Rows from block 6, named by matrix and row number. Rows with one number belong to one channel. Each number is 128 + 32 x the weight over its row's rms, rounded and kept within 0 to 255. All counts start at 0. After the name is the row's rms in percent of the matrix's.
# convs1: first pointwise conv (model.blocks.6.convs.1.weight, 272x272x1x1), inputs 68-135
# convs3: second pointwise conv (model.blocks.6.convs.3.weight, 272x272x1x1, transposed), outputs 68-135
convs1.72 103 [127  96 115 133 118 107 112  94 143 178 122  87 144  57  75 127 141 127 140  83 166 127  65 121  86  82 139 141 102 175 133 163 122 117 184  96 122 158 102 146  81 160  72  57  98 122 107 141 111 164  79 129 101 148 174 131 114 141 121 130 123  85 118 130 135 100 144 165]
convs1.73 101 [154 132 188 123 164 140 159  78 144 100 149 181 130 180 123  94  85 141 125 148 131 139 117 165 124 132 118 153 125 179 133  93  44 134 105  91 102  46 142  74 139 120 143 169 146 139 139 129  95  98 116  89 124 119 128  77 124 121 178 100 139 118 118  99 129 106 182 116]
convs1.74 100 [109 110  88 166 164  99 143 131 131 162  69 116 158 160 111 129 135 127 139 123 132  98  97 146 151 161 158 144  90 176  43 111 136 148  90 164 179 149 142 149 105 137  88 113 144 151 118  76  62 103 166 112 148 119 131  99 132 194 153 109 128 171  89 176 111 134  58  95]
convs1.75 096 [132 128  81 139 126 135 121 141 118 130 119 109 119 153  39 109  73 171 115 174 108  75 121 172 164  81  92 135  92 100 136 108 151  99 160 146  90 135 133  95 132 121 127 144 121  77 158 121 131 144 128 123  96  33 194 158  85 195 145 136 157 130 119 146  69  81 184 153]
convs1.76 104 [129 132 137 144  92 102 108 130  97  92 121 156  52 149  91 194 134  91 173 111  93 126 115 180 171  80  97 107 122 133 149 102  98 169 128 173 112 141 139  58  88 150 155 167 126 169 148 150 164 114 125  84 148  77  81 152 181 104 118 114 103 130 150  81 191  79 130 135]
convs1.77 095 [140 148 197 110 177 138 150 110  31  58 168  76 138 176 159 173 103 163 174 154 152 162 112 101 148 114 104 131 196 161 116 188 107  77 157 136 143 160 115  96 116 162  80 157 111 174 108 103 153 172 125 164 152 122 107 158 144 141 211 137  87 138 105 115 182 117 105 139]
convs1.78 095 [110  79 193 118 152 112 181 101 158 147  98 213 141 135  92  88 144  45 140 100 104 117 142 159 163  99  84 121 173 164 128 108 188 107 125  88 116 125 120 147 109 124 180  91 160 139  81 147 122 131 136 113 139 144 126 124 119 167 131 131 126 129 144 135 131  91  66 104]
convs1.79 100 [111 132 113  87 108 150 158 120 128 158 124 135  27  91 185 138 166 102  96 126 148  96 119 115 123 135 187 145 156 178 132 171 119 128 158 102 194 143 154 114 116 113  96 113  48 155  68 128 137 160  78 132 166 136 200 125 122  91 152 118 112 198 149 109 131 106 157 194]
convs1.80 095 [148 129 126 188 162 117 142 158 101 111 127  52  73 152 102 111 122 116  83 210 112 137 186 109  85 129  73  81 112 149 123 116  73 149 118 144 111 124 182 156 174 107 105 140 199 171 157 121 141 139  64 142 179 162 125 123 123 163 145 163 130 119 143 155 128 180 105 164]
convs1.81 106 [127 147  90 157  92 149 117 111 122 110 167 123 135 175 124 123 153 125 135  90  92 132 169 132 118 126 173 198 131  83 104  94 123 169  97  78  92 150 170 170 132 141 174 127  82 205 131  79 115 169 128 126 100 133 159 182 127 149 119 111 120 134  57 119  71 138 141 156]
convs1.82 093 [101 127 101 160 137 112 132 141 143  89 114 132  97 118 109 107 116  73  63 102 104  77  26 138  87 107 121 128 131  86 155 134  99 135 174 107 103  76 131  77 147 141 158  81 153 126 146 181 126 140 109 132 164  43 203 118  90 187 122 113 141 195 116 126 140 151 135 112]
convs1.83 099 [161 112 135 126 127 157 173  49 111 124 136 131 123 124 145  75 128 180  88  85 171 164 145 165 101 160 121 201 130  82 131 121 145 152  98 156 169 133 128 108 124 114 127 120 101 111 103 114 127 158 152 115 164 150 112  98 157 160 153 155 114 141 103 127 114 198  57 132]
convs1.84 099 [164 120 143  74 106 133 145 173 156 148 152 130 154 135 106 116 128 131 164 128 166 144 177 149 104 117 106 113 111 122 122 100  49 163 176 117 155  82 119  62 135  93 133 131 109 104 133  99 106 135  80 100 137 141 112  40 135 176 102  89 131 145 176   0 140 153 163 121]
convs1.85 103 [ 93 131 168  72 125 110 140 148 140 163  88 148 117  82  91 132 142 153 159 111 124 135  94 165 184 164 110 153  61 130 121 130 148  65  98  76 100  61  93 159 162 138 148 143 121 118 178 119 105  79 111 125  91 120 104  57 110 136 141 152  80 142 159 162  96 210 130 221]
convs1.86 099 [145 110 146 126 137 128  32 120 154 137 135 116 120 120 167 159 106  77 168 153 133  69  72 166 109 145 155 176 159 127 142 113 116 115 111 134 218 117 133 149 142 119 157 109 150 176 104 146 141  91 183 155 124 149 104 145 115 119 139 137 144 148 166 144 167 126 134 150]
convs1.87 104 [ 71 105 144 132 110 143 124 124 115 110 124 153 109 155  79 164  92 140 227 170 154 102 114 114 166 180 101  77 131 169  96  99 131 164  79  79 157  93 126  72 171 130 174  66 139 106 113 138  84 183  66 126 124 156 121 106 110  96 166  81 104 140 128  79 115 133 132 146]
convs1.88 101 [ 80 141  73 132 126 191 158 129 155  97 200 113 124 122 148 144 138 140 196 102 212  93 180 137 137 123 123 146  94 201 149  99 104  98 119 111 119  94 110 163 114 167 114 146 118 181 125 132 171 113  74 198 149 178 149 136 160 141 166 131 165 156 102  94 164 134 159 110]
convs1.89 109 [135 179 117 110 127 124 111 173 152 155  67 120  91 144 142  87 117 177 124 165 137 145 115 174 140 152 172  98 140 129 103 109 159 137 162 100 174 149 129 122  50 140  89 120 122 152 155  85 112 129 158 189 130  87  99  96 119 159 121 140 114 144 118 226 126  82 126 121]
convs1.90 100 [112 109 125 122 102 141 103 142 125 114 116 134 119  74  75 105 151  84 186  74  96 134 146 146 104  79 107  84 134 143 155 139 121 153 113 154 123 172 108 153  96 115 118  64  89  95  78 112  71  92  87 102  77 164 143 113 191  58 130 123 137  62 244 136 144  91 166 122]
convs1.91 103 [121  93 140 145 113 145  84 127 143 101 171 102 162 137 124 143 100 118 135 142 209 182 119 108 139  93  99 107 158 107  80 144 164 142 146 174 128 183 131 141 126  36 134 115 133 143 126 134 144 125  95 132 167 147 110 114 203 134  84 117  88  86 217 108  87  98 183 166]
convs1.92 103 [113 131 130 129  93 121 155 147  90 120  89 120 170  85  99  89 114 133 110 124 101 101 130 103 152 149 101 113 166 146 110 129 195 176  92 138 141 142 140 149 136 108 119 104  99  40  99 134 163 106 111 129 114  83 128 169 146  95 178  59 146 149 189 121  96  70 153 142]
convs1.93 103 [187 182 152 139  79  74 156 120  88 149 109 170 129 180 117 127 127 135 127 148 105 169 138  80 137 174  92 142 119  56 141 144 145 169 106 104 152 123  97 109 130  70 149 144 157 140 134 116 119 161 118 138 137 155 101 102  90 129 132 147  91 147 158 133 135 163 138  87]
convs1.94 105 [166 126 189 136 120 155  90 133 123 117  96 173 100 170 133 172  91 109 111 158  98 150 148 115 145 107 124 160 125  56 148 169  65 133 153 135 161 166  96 140 114 108 142  85 111  60 132 117 106 102 144 141 112 115 146 225 132 100 203 174 129 116 147 135 123 107 141 131]
convs1.95 103 [160  85 182 142 151 124 111 158  82  85 156 131 126  94 133 148 114 166 155 156 119 126 111 123 145 163 139 119  69 114  42  79  64 145 137 118 136 116 125 171  70 109  75 168 160 138 108 120 104 143 102 122 164 105 102  81  77 161  97  53 122 100  99 155 161  69 168 114]
convs1.96 096 [108 114  47  83 119 134 122  73 123 128  79 113 136 177 102 130 140  70 115 172 111  82 113 100 163 110 104 128 148 149 163 151 139 104 102  81 152  88 145 102 151 122 138 124 150 139 123 113 118  80 176  93 154  83 189  50 174 124  97 137 113 101 131 170 110 163  55 131]
convs1.97 113 [140 199 154 135 177  78 137 144 102 102 139 110 112  86  86 143 129 135 130 124 116 114 159 115 143  65 154 119 147  88 102 197  99 125 113 119 144 107 126 155 112 166 161  57 119 141 127 119 152 123 101 173 103 147  72 168 136 177  73 115 121 144 174 171 129 158 160 115]
convs1.98 102 [ 99 134 115 125 179 129 162 112 186  49 117  83 104 134 156 108 126 120  79  56 131 147 116 127  76 104 127 184 115 156 133 128  93 164  92 155 117  98 127 138  81  75 182 122  86  97  90 122 127 160 140 144 114 105 140  97 138 140 111  86 116 159 111  52  89 106 121 109]
convs1.99 097 [130  94 110 143  77 132 129  98 124 100 129  84 125 102  86  70  93 120 126 112 148 141  86 132 113 159  72 170  70 186 183 125 111 107 127 163 161 146  97  91 108 146 144 130 131 114 123 134 111  66 167 116 136 151  95 191  97 134 108 147 206 154  86 173  75 156 151 143]
convs1.100 103 [173 119  93 136 125 124 148 139  95 125 122 109 140 109 166 138 162 183 111  74 171 120 137 155 113 164 114  58 130  23 130 180 131 140 108 106 155 104  94 114  52 116 134 149  87 150 153 168 141 219 155 127 141 113 145 190 115 128 113 128 112 124 123 131 194 197 119 101]
convs1.101 097 [142 141 127 138  90 151 164 147 104  94  66  77  84 121  85 158  98 135 143  54 128  39 115 108 107 163 162 169 130 141 107 121 167 146 139  86 143 108 141 121 104 139 168 149 137 111 181 110 151 158 160  99 131 153 128 134 148 115 118 126 137 134 186 108 131 133 119 107]
convs1.102 107 [130 158  76 152 130  79 124 101 128  63  93  96  99 124 139 129 118 152 143 205 150 181 111 112 192  70 133 156 146 204 207 122 118 149 131 183 135 157  93 126 146 138 101 113 106 146 146 161  89 113 107 171 135 106  86 125 131 125  84 143 141 101  96  77 124  83 149 160]
convs1.103 096 [106 166 134 108 154 119 124 116 137 130 101 173 163 154  96 140 151 164 128 114 138 161 106 124 127 148 100 154  93 120 102  74 209 139  13 131 131 105 124  86 151 137   6 127 125 127  93 133 131 134 132 109 125 174 151 120  99 107 155 116 128 154 120 120 133 141 127 147]
convs1.104 099 [ 90  87 120 110 136 140 141 101 119 141 131 132 160 150 139 117 109 113 135  42 186 121 157 112  60 167  77 150 112 157 151  81 139 117 136 137 140 115  70  66 118 110 119 172  99 107 104 135 146 189 119  86  66  55 139  76 119 105 189 180 160 165 169 102 105 107 104 131]
convs1.105 101 [178 114 157 127 181 100 154 156 103 113 117 129 142 160 133 113 121  71 130  91 143 159 106 126 157 155 134 120 105 177  68 158 107  78 108 167 101 133 117  94 196 143 167 159 186 141  88 160 151 159 122 100 152 157 144 151 128 167 145 114  63 179 127 164  95 204 100 121]
convs1.106 109 [101  68 178 116 101 103 115  86 135 155 179  86 166 149  20 115 132 146 109  79 109 107 111 128  61 180 177 169  83 134 131 164  77 131 116  90 152 156  92 126 145 119 148  72 170 166 104  73 173  47 132 182 151 149  96 148 122 103 136  61 109 123 129 154 213 255 145 104]
convs1.107 097 [161 150 110  73 190 154 123 112 111 165 169  88  99 180 114 122 125 135 159 148 107 139 141 135 111 151 180 112  44 137 136 204 132 210 126 205 129 145 191 146 135  81 129 158 136 177 174 138  86  84 111 128 114 135 123 143 153 158  96 141 128 141 116 154 131 147 166 164]
convs1.108 096 [111 122 160 111 137  94 143 135 129  96 169 104 107 139  90 149 185  86 148 145 128  91  82 136  88 163 109 153 114  96 129 128  99 121 133 142 120 118 129 130 124 167 127 178 197 179 122 137 131 115 135 168 119  90  86 128 201 105  94 187 187 101 186 111 146 104 133 109]
convs1.109 095 [147 143 176 171 150  78 163 124 145  67  81 159 145 171 103  94 101 165 150 151 157 101 124 107 135 132 170  74 133 143 106 131 107 153 133 111 128 138 107 130  40 134  88 112 175 204 162 190 135 128 151 115 186  98 183 123 161  64  85 103 135 118 117 137  94 149  91 137]
convs1.110 103 [184 175 112  95 147 129 144  93  37 123 131 103 144 144 108 135  73 124 160 132 201 137 127  99 161 124 142 152 159 104  49 108 178 114  59 143  91 142 141  98 120 134 135 167 103  72 152  89 145 147  94  54 148 152 128 139 137 132 112 146 144 159 125  86 134 146 178 167]
convs1.111 098 [189 173 180 143 118 150 131 123 124 168 133 101  77 158 121 149 129 137 168 148 145 165 113 139 120 190 123  87  83 158 134 138 143 148  66 132 128 102 103 100 127 132 125 140 137  89 134 119  96 195 101 133 134 169 157  89  95  96 136  83  99 137 121 130 125 158 119 107]
convs1.112 097 [138 155 156 149  90 150  83  89 146 100 115 128 161 176 100 159 139 178 112 153 126 160 116 167 152  96 117 167 164 112 117 103 138  74 182 132  91 127 140 138 137 122 121 154  66 107 174 155 182 137  66  42 145 154 122 160 169 129  81 126 221  97 114 143 154  93 158  67]
convs1.113 104 [124 156 116 130 132 145  89 116 156 124 110 129  83 133 158 115 145 119 193  95  24 120  72 177 173 120 169 146  82 119 109 154 157 114  69 191 120 142 123  94 102 164 118  81 132 115  81 133 158 155  57  89 107  97 150  67  94 140 158 131  83 119 105 170 126 145 157  89]
convs1.114 101 [124 148  76 122 120 109  84 151 125 145 152 126  90 165 171  99 108 127  71 106  93 139 137  88 142 109  99  98  97  86  95  99 175 178  76 168 116 156 100 111 131 105 129 187 126 190 135 133 165 105 165 130 146 115 122 146 181 110 164 149 118 159 160 105  85  91 152  94]
convs1.115 092 [ 74 128  99 133 137 103 100 105 104  70  95 112 174 154 167 107 125 128 175 123  83 134 132 103 110 118 146 123 103 100 120 124 130 168 176 133  93 205 115 157 180  74 107 160 145 143 117 136  86  94  71 123 117 173 127 146  94 147 121 113 132  95 119 127 111 166 160 168]
convs1.116 097 [107 139 154  98 144 149  86 129  68 170 111  96 185 115 105 188 104 115 169 130 139 120 101 210 142 140 113 133 167 162  61 117 151 124  65 107 130 151  97 120 159 115 167 112 127  82 155 118 108  94 133 124 148  85 113 168 158 166 120 118 118 126 135 151 121 113 161 116]
convs1.117 096 [139 138 114  68 128 122 195 103 134 140 131 157 135 141  91 117 163 133 223 208 151 129  94 163  99  57 166 122 138 101 118 127 120  99 114 160  99  72 153 144  93 141 145 117 168  89  99 164 138  79 126 111 108 138 165 103  72 164 153 177 151 133 135 107 147 126 180 128]
convs1.118 103 [143 158 165 139 108 108 144 128 140 113 193 171 123  61 153  49 128 165 122  92 146 171 150  92  76 172 189 138 163 108 105 162 134 131 150 150 112 118 153 115 164  84 136 140  97 129 184 137 195 123 189 168  52  89  60  92 142  60  98  99 146 153 147 174 135 120 105 127]
convs1.119 100 [108 151 138  84 188 140 196 189 114  61 143 105 179 160 160 145 142 144 108 136 128 132 157  86 161 120 157 109 120 132 149 160 147 150 109 164 176 112 183 169  91 126 173  90  56  61 147 130  98  74  43 145  96 133 119  90 148 101 165 103 115 131 133 101  84 100 142 124]
convs1.120 096 [106 123 155 131 181 127  98 118 129 108 145 105 135 178 119 112  59 114 175  57 180 128  82  91 112  83 162 131 149 124 106 121  93 129 160 106 132 106  87 107 108 116 137 188  93 152 173 146 104 138 111  85 123 141 152 171 121 161 118 116 176  73 108 139 150 150 178 127]
convs1.121 100 [151 137  65 139 143 129 127 154 185 121 137 122  92 156 143 116 139  95 108 145 113 136 116 162 164 100 141 102  99 150  99 186 115 116 132  92 111 177 149 152 109  89 155  97 152 113 128 136  90 144 166 123 128 135 180 117 112 107 199 111 177 171 156 161  91 138 113 178]
convs3.72 106 [178 137 109 167 121 156 115  38  80 165 153 137 158 135  89  76 160 176 160 116  78 106 148 173 130 154  86 102 117 112 155 109  62 107 108 163 130 124  85 151 138  98 159  68 107 162 113 114 142 101 158 126 156 155 206 131 179 121 130 110 134 113 110 183 159 119 168 115]
convs3.73 105 [123 106 189 125 211 116  87 148 137 111 146 106 125 119 135 114 185 121 183  91 170 189 130 135 169 125 152 160 127 124 116 173 156 139 145 122 150 162 122 144 157 163 140 165  91 124 135  76 111 148 159 162 136 144 194  90 177  95 180 140 175 141 155  86 138 193 215 111]
convs3.74 098 [128 132 149 163  81  88 131 148 141 190 143 112 161 167 137 136 168 192  81 112  80 149 153 181 143 120 116 109 147 159 113 117 191 113 184 122 164 166  66  89 158 194 108 137 135 187 122 105  91 160 149 119 196 115 156  94 145 223 188  98 122 162 124 131 122 137 146 117]
convs3.75 092 [182 128 178 143 172 118 117 189 107 134 141 136 112 132 163 151 166 142 117 167  47 129 153 166  88 123 154 156 171 136 134 171 139  93  80 101 132 105 159 115 108 120  90  90 128  89 149 129 146 150 131 121 122  53 184 161  76 131 140  79 120  66 143 149 192 129 143 156]
convs3.76 103 [183 119  89 170 171 107 192 153 142  48 198 139 119 117 144 136  42 119 135 110 127 191 128 142  64  69 168 148 183 119  95 172 109 148 142 136 157 137 130 115 148 176 161  94 100 129 126 164 121 118 140 173 110 127  96 146 164  86  86 152 166 161  95 177 141 118 129 107]
convs3.77 090 [120 106  91  98  75 118 130  93 129 156 115 124 137 132 144 105  93  91  84 148  63  82 103 172 153 102 156 170 165 140 126 136  78 122 114 100  73 109 118 149 126 130  72 125 139  42 106 108  84 160 122 159  65 106 140 120  66 182 187 107  95  87  71 143 111 126 148 192]
convs3.78 099 [114 142 198 166 143 129 150 172  96  69 124 146 131 127 130 188 127 150 126 127 139 160 142 143 123 150 158 132 108 101 149 171 152 106  97 175 118 149 103 136 114 103  56 161 146 119 170 113  61 145 118 124  85 136 109 174 104 112 153 198 104 111 140 162  92  90 165 101]
convs3.79 095 [155 171 125  96 131  99 171 134 116  89  90 152  68 103 148 147 141 115 137 167 146 174 132 155 124 170 122 117 122 102 141 125  60 135 162 112 160  92 152 218  58 182 179  89 180 117 152 160 138 139 137 124  98 143 178 138 132 100  88 122 133  95 156 139 116 131  88  84]
convs3.80 096 [159  90 139 110 166 136 120 125 104 141 164 101 132 160  94  95  95 150 144  74  62 176 173 104 117 131 134 134 134  73 130 131  85  98 153  88 123 161 134 138 126 140 130  82 161 118 170  57 115  79 124  93 126 171  88  88 136 117 129 183 121 100  94  89 121 131 150 122]
convs3.81 103 [150 120 140 130 165 111 184  98 147 140 217 132 170 117  95 133 174 101 110 167 140 138 167 140 100 177 122  95  86 172 183 153 140  92 114 102 145 191 113 112  81 129 107 143 107 135 101 107 151 117 163 123 108  90 135 101 190  92 185 141 124 178 116  96 130 153 124  67]
convs3.82 100 [160 110  80 148 158 120  85 174 121 122 161 151 137 131 114 135  93 102  50 112 157 103 112 183 136 108 112 134 158 179  97 133 154 117 130 116 118  99 115 128 103 156 180 130 163 137 135 139 166 157 111  98 107  95  92 116  94 110 200 116 106 118 129 163 136 132 130 123]
convs3.83 100 [ 87 117 141 107 133  89 141  87 124 203 145 125 103 113 151 192 111 158  85 104 121 113  61 107 106 158 108 102 189 122 137 111 101 133  81  68 126  86 141 137 173 145 116 137 137 134  98  93 155  91  80 122 118 103 106 129 105 151 120 164 137 115 161 110 162 154 119 119]
convs3.84 099 [150 160 175 138 132 102 120 231 142  99  76 109  79 120 137 139 111 157 125 114 112 181 103  91 105 106  75 108 138  98 122 172  93 127 166  67 119 162 131 103  93  95 128 102 116 124 109 121 147  78  85  98 137 102 162  92 144 103  68 100  77  99 120 116 150 130 137 155]
convs3.85 102 [138 113 141  78  77 156 141 148 114  90 187 114 181 140 148 118 123 104 110 134 150 130 158  79 133 129 150 125 203 128 133 168 110 160 121 101 119 118 114 141  79 122  90 123 109 149 163 119  88 184 154 203 161 136 140 101 104 109  79 172 198 116 120 121 121 153 124 136]
convs3.86 104 [ 94 145 149 168 183 102 129 154 134 101 163 157 126  73 145 150  60  44 127 101 140 107  76 146 180 150 151 136 137 135 131 154 174 129 227 132 198 133 132 126 107 182 139  68 179  99 104 136  83  80  81 109 122 175 130 161 136 139 148 125 145  52 104 181 176 120 134 117]
convs3.87 099 [ 83 111 139 122 130 120 141 144 117 119 129 104  77 146 161  90 121 135 121 110 130 106  71 122 139  48 176 145 116  86 127 169 109 144 124  82 129 132 111 203 112  73  88 123 168 141 113 156 153 112  53 141 155 133 130 122  62 116 124  84 143  84 115  95  97 156 108 110]
convs3.88 104 [109 176 120 108 105 116  83 168 147 107 108 112 139  87 102 126 168 129 153 146 122 141 176 125 117 155 139 136 156 105 122 141  86 165 172 113 135 136 145 160 124 112 128 157 120  82  76 124 124  80 199 100 137  88 145 140 100 125 107 149 197  89 156 149  69 180 165 152]
convs3.89 103 [141 101 134 166 163 109 130 117 119 160 159 138  61 121 168 112 125 196 130 114 149  57 152 154 133 158  88 199 115 152 143 138 126 151 142 188 111 160  96 120 113 122 103 164 145 146 168 191 135  89 107  86 114 119  59  99 137  91 152 116 156 134 163 135 114 123  99 104]
convs3.90 097 [140 147 129 142 137 140  98 155 183 180 168  38 119 106 160 166 107 150 136 124 112 142 130 172 173 146 123 107 143 130 162 162 156  92 143 130 130 142 106 116 175 112 145 129 135 145  69 143  62 148 144 104 130 103 102 162 111 156 161 136  71 110 182 133 197 118 154 158]
convs3.91 104 [125 148 162 135  86 161  85 124 144 133 116 147 104 114 109 136  98 160  96  74  79 130 102 151 155  94 184 120 140 107 101 142 118 144 159 101  79  93 100  71 114 109 129 152 118 119 146 138 123 174 128 141 135 135 140  71 157 138 127 108  78 131 100 173  96 124 129 105]
convs3.92 104 [127 107 120 107 122  96 126 110  87 124 167  90 112 125 161 157 160 134 135 165  79  65 157 145 130 138 130  80 100 124  55 131 141 221 117  84  82 116 116 132 158 115  70 104 169  94 141  72 133  79  53 140 105 118 111 126 154 163 167 128 170 148  62 114 115 133 156  94]
convs3.93 098 [109 148  88 127 175  99  97 138 148 105  76  89  80 155 118 110  76 138 118 151  92 108  80 143 146 132 177 134 145  81 183  60 126 133  85 181  99 128  95 145 133 203 152 117 179 110 175  88 162 132 136 186  82 139 148 149 147 168 107 101 103 125 135 115 114 123 135 134]
convs3.94 093 [150 126 174 200  96 173 115  66 133 112  82  83 171 179 132  88 169 103 160 134 145 150  97 173 122 151 115 130 161  71  64  97 120 140 128 114  83 139 118 145 112 101 132 102 144 135 187 181 141 119 115  89 136 138 125 126  98  65 138 128  87 107 144 179 127 140 117 107]
convs3.95 102 [146 152 139 170  76 120 191 114 185 147 132  94 170 148 107 115 125 140 144  81 170 148 172 135 136 185 139 133 121 107 134 111 142  97 100 125 143 139  76 131 150 115 104 104 124  69 134 151 143  72 217 105 114 143 226 141 113 174 145 148 116 121 140 146  96  94 173 104]
convs3.96 099 [ 63 113  51 151 154  75 128 145 109 148  58 180 116 159 186  51  99 151  82 102 109 102 123 112 102 115 145 126  68 123 192 129 131 147 111 117 159 129 125 165 177 121 117 137 110 159 166 137 117 175  85 161 147 117 133 152 132 185 149  85 112 180 159 169 110 123 128  92]
convs3.97 095 [102 127 117 188 130 132 128 144 140 183 122  64 122  94 171 117  98 192 141 165 194 124 224 151 127 169 138 163 140 135 152 143  95 108 142 104 142 121  78 121 112 151 149 165 131 116 121 112  55  90  70 106 144 119  59 135 136 195 126 150  91 179 141 133  90 144 165 136]
convs3.98 102 [181 108 122 155 121 183 163 146 108 129 198 146 158 191  82 110 164  71 103  86 160 192 100 198 146 127 113 130 162 143 110  98 134 137 123 191  55 153 111 105 132 138 124  98  78 139 138  93 107 159 169 106 150 145 146 143 127 150 139 110 199 177 148 147 148 156 120 122]
convs3.99 104 [119 130 142 101 160 153 138 104 112 194 111 122 139  82 135 117 107  99 150 152 131 143 133 101 153 161 105 166 137 142  92 111 148 119 193 157 170 141 116 100 180 139 108  83 137 138 146  85 209 127 136 189 143 121 107 137  83 122 155 131 112 138 161 142 129 130 219 131]
convs3.100 109 [113 147 157 122 153 151 165 148 119 144 131 131 159 142 119 176 128  57 180 125 137  96  99  38 142 163  55 129 146 187 121 113 126 105 137 167 122 153 171 120  90 147 133 155 165 149 157 136 145 156 174 140 171 128 105  99 180 172 133 134 109 153 142 120  83 155 111 154]
convs3.101 100 [104  79 153 123 114 106 108 132 103 129 125 105 110 212 127 102 164 111  88 123 168  97 101 113 155 116 127 132 148 122 135 123 180 115 139 146  69 181 129 163  99 118 197 193 122 133  98 150 159 158  64 122 119 162 118  88 112 135 135 160 111 146 131  92 186 139 122  62]
convs3.102 106 [ 94 138 179 143 101 119 139 159 150 122 134 111 136 127  80 127 125 141 146 186 153 135 137 130 146 182  91 105 147 122 105 124 134 158 137  55 131 125 101 192 129 105  81 170 117 163 165 156 111 155 153 179  97 141 175  93  78 136 153 169 129 123 143  78 107 151 125 146]
convs3.103 090 [136 124 113 100 149 120 143 138 122 144 129  59 143 111 102 105 152 175 162 163 158 114  98 139 111 174  96 158 126 132 163 120 103 128 163 131 117 104 114 101 187 158 185 155 158 195 199 128 150 133 158 111 154 121 134 130 131  85 113 162 118 140 130 107 155 152 113 109]
convs3.104 101 [104 153 123 170 118  78 141 106  93 141 131 157 151 179 125 119 137 148 105 126 110 186 130 112  86 137  93 131 183  97 153 112 162 132 198 147 133  60 119 124 112 148 136 168 163 121 140 120 108 170 117 152 151 164 108  52 178 148 113 187 147 197 101 151 125 140  84 113]
convs3.105 097 [160 188 140  72 133 154 102 112 102  47  97 171 174 148 143 115  88 135 102 168 177 100 100 103 179 124 119  70 108 123  78  97 132 144 139 128  79  53 150  87 192 165 141 151 131 103 160  88 152 143 159 134 137 123  84  88 117 144 113 124 139 123 135 151 142 130 120 121]
convs3.106 107 [122 112 122 145 145  98  59 116  74 132 124 101 111 156 138 178 138 147 105  99 155 139 164 184  92 114 135 167 165 135 155 131 106 130 111 124  62 119 102 171 137 130  69 143  98 130 147 105  90 104 117 196  87  64 175 129 104 134  76 136  90 189 146 102 119 177 107  95]
convs3.107 098 [141 149 163 136 163 134  92 102 155 145 141  92 130  93 122 142  90 172 100  78 111 137 151 148 102 136  90 165  52 143  96 137 132 125  80 123 154  75 128 157 125 166 126 142 144 153 149 171 160   0 153  82 141  70 113 148 128 104 165  94 103 126 122  67  78 101 128  35]
convs3.108 092 [144 121 118 122 128 135 168 141  64  86  76 144  71 131 149 137 146  72  50 169 151 165 206 107 135 128 148 125 128  96 138 125  51 132  82 147 173 111 194 124 172 147 121 135  73 117 166 123 117 141 155 162 155 157 129 162 144 198 123 211 144 153 187  99 102 132 152 163]
convs3.109 102 [ 60 140 127 145 156 121 129 154 105 151 107 112 164 157 114 217 181 144 147 103  90 124 156 124 163 104 103 123 122 233 112 139 106 102 105 129  94 125 196 102  96 113 127 145 132 152 115 100 130 137  94 153  93 200 142 143 112 121 131 127  89 127 115 127 153 189 106 101]
convs3.110 096 [ 87 132 125  88  77 216 147 115 189 105 105  80  93 145 124 163 106 122 115 157  69 148 153 104 160 140 167 135  77 140  90 120 150 144 165 123 160 109 176  90 121 144 111 190 139 136 107 133 108 126 139 114 143 145  89 157 125 127 167  64 187 166  98 115 150 194 131 105]
convs3.111 102 [162 144 119 108 112 152 111 122 137 142 178 140 124 128 137  95 121 143 121 224 159 142 123 119 103 198 127  95 132 129  96 134 125  77 144 133 148 182  88 119 117 105 115  68 155  27 184 132 149 136 163 150 161 108  81 105 174  64 158  82  95 128 175 109 178 146 119 148]
convs3.112 090 [168  93 168 111 151  94 142 176 104  92 115 162 133 180  97  91 140 150  85 107 156 125 179 160 122 119 153 118 131  97 119 170 113 162 162  92 150 167 163  93 147 164  46 206  85  88 151 133  86  85 151 119  94 115 139 168 166 121 151 141  52 142 170  92 121  99 149  69]
convs3.113 105 [123  61  54  87 114 165  31 149 197 165 148  81 126 178 141  61 186 109  91  90  66 107 112  85 100  94 126 152 118 124 174  50 113 172 141 134 119 103  91 176 146 107  92 184 133 154 155 107 138  82 105 169  88  76 147 121 141 168 148 119 168 153 156 102 172 133  98 156]
convs3.114 100 [ 79  98 156 134 154 103 225 141 184 155 132 136 160 145 130 129 114 102 110 129 111 123 110 105 156 153 132 172 162 171 121 113 113  80 176 106 122  99 109  48 192 115 206  23  76 126 103 119 112 130  68 134 104 181 101 104  92 132  86 164 163 171 135 126 168 123 158 148]
convs3.115 095 [ 99 166 158  64  95 146  40  99 127 189 174 142 110 113 117 125  87 165 102 101  96 116 121 178 116 167  73 182 117 109 143  84 124 102 204 102 114 121 120 116 167 106 251 136 107 102 130 133 136 107 149  88 123 108 134  77 158 133 110 158 167  89 166 118 171 109 181 123]
convs3.116 100 [180 116 154 117  97  44  96 103 143 122  92 127 138 132 158 111 146 132 141  85 110 130 146 136 154 122  37 136 154 128 125 104 148 120 132 170  66 107 166 110 114  60 121 123 138 176 130 131  86 104 157  89 148 153 147 112 199 127 112 165 135 161 102 113 144 135 116  47]
convs3.117 104 [135 107 175 154 118 148 159 119 159 165  97 115 124  67 128 119 101 143 149 162 135 165  85 132 166  86 204  84  92 161  97 109 142  58 123 143 114 171 133 163 117 118 165 155  86 122 152 139 156 125 125 126 110 103 140 120 128 143 167 171 122 169 180  60  93 111 104 198]
convs3.118 104 [124 100 137 102 104  99 163 173 147 112  75 116 127 135 172 163 140  83 138 114 135 143 102 142  88 165 153 199 142 120 115 207 102 163 140 148 138 117 145 130 141 147 121  85 117  73 134   0  95 100 108  90  49 154 139  91 131 157 119 187 117 134 110 139 137 145  84  99]
convs3.119 100 [126 123 190 178 129 118  95  88 141  90 151 139  99 141 118 209  98 104  67  92 133  74  85  86 173 126 111  99 134 144 193 157 120 105  97  81  84 122 169 161 178 126  76 136 167 158 161 175 125 186 136  94 113 129 149 109  68 149 114 132 134 131 157 116 153 178  98 129]
convs3.120 103 [157  63 130 106 157 138 218 118 161 142  73 124  95 173 210 138 102 213 176  86 107  96 129  83 176  98 143  91 101 138 101 122 100 110 154 108  95  84  57 112 134 109 125  71 141 175 113 112  86 173  84 110 100  79 121 165 167 123  98  75 165  83 137  81 161 107 157 171]
convs3.121 104 [117 147 133 161 119 139 142  82 116  73  92  63 138 114 148 179 158  77 134 117  81 189  97 115 145 138 168 100  86 141 101 144 129  10  96 155 115 124 129 147 122 100 121 177 161  69 173 166 130 118 105 170 102  96  93 103 140 211  99 126  82 156 152 140 149 115 151 123]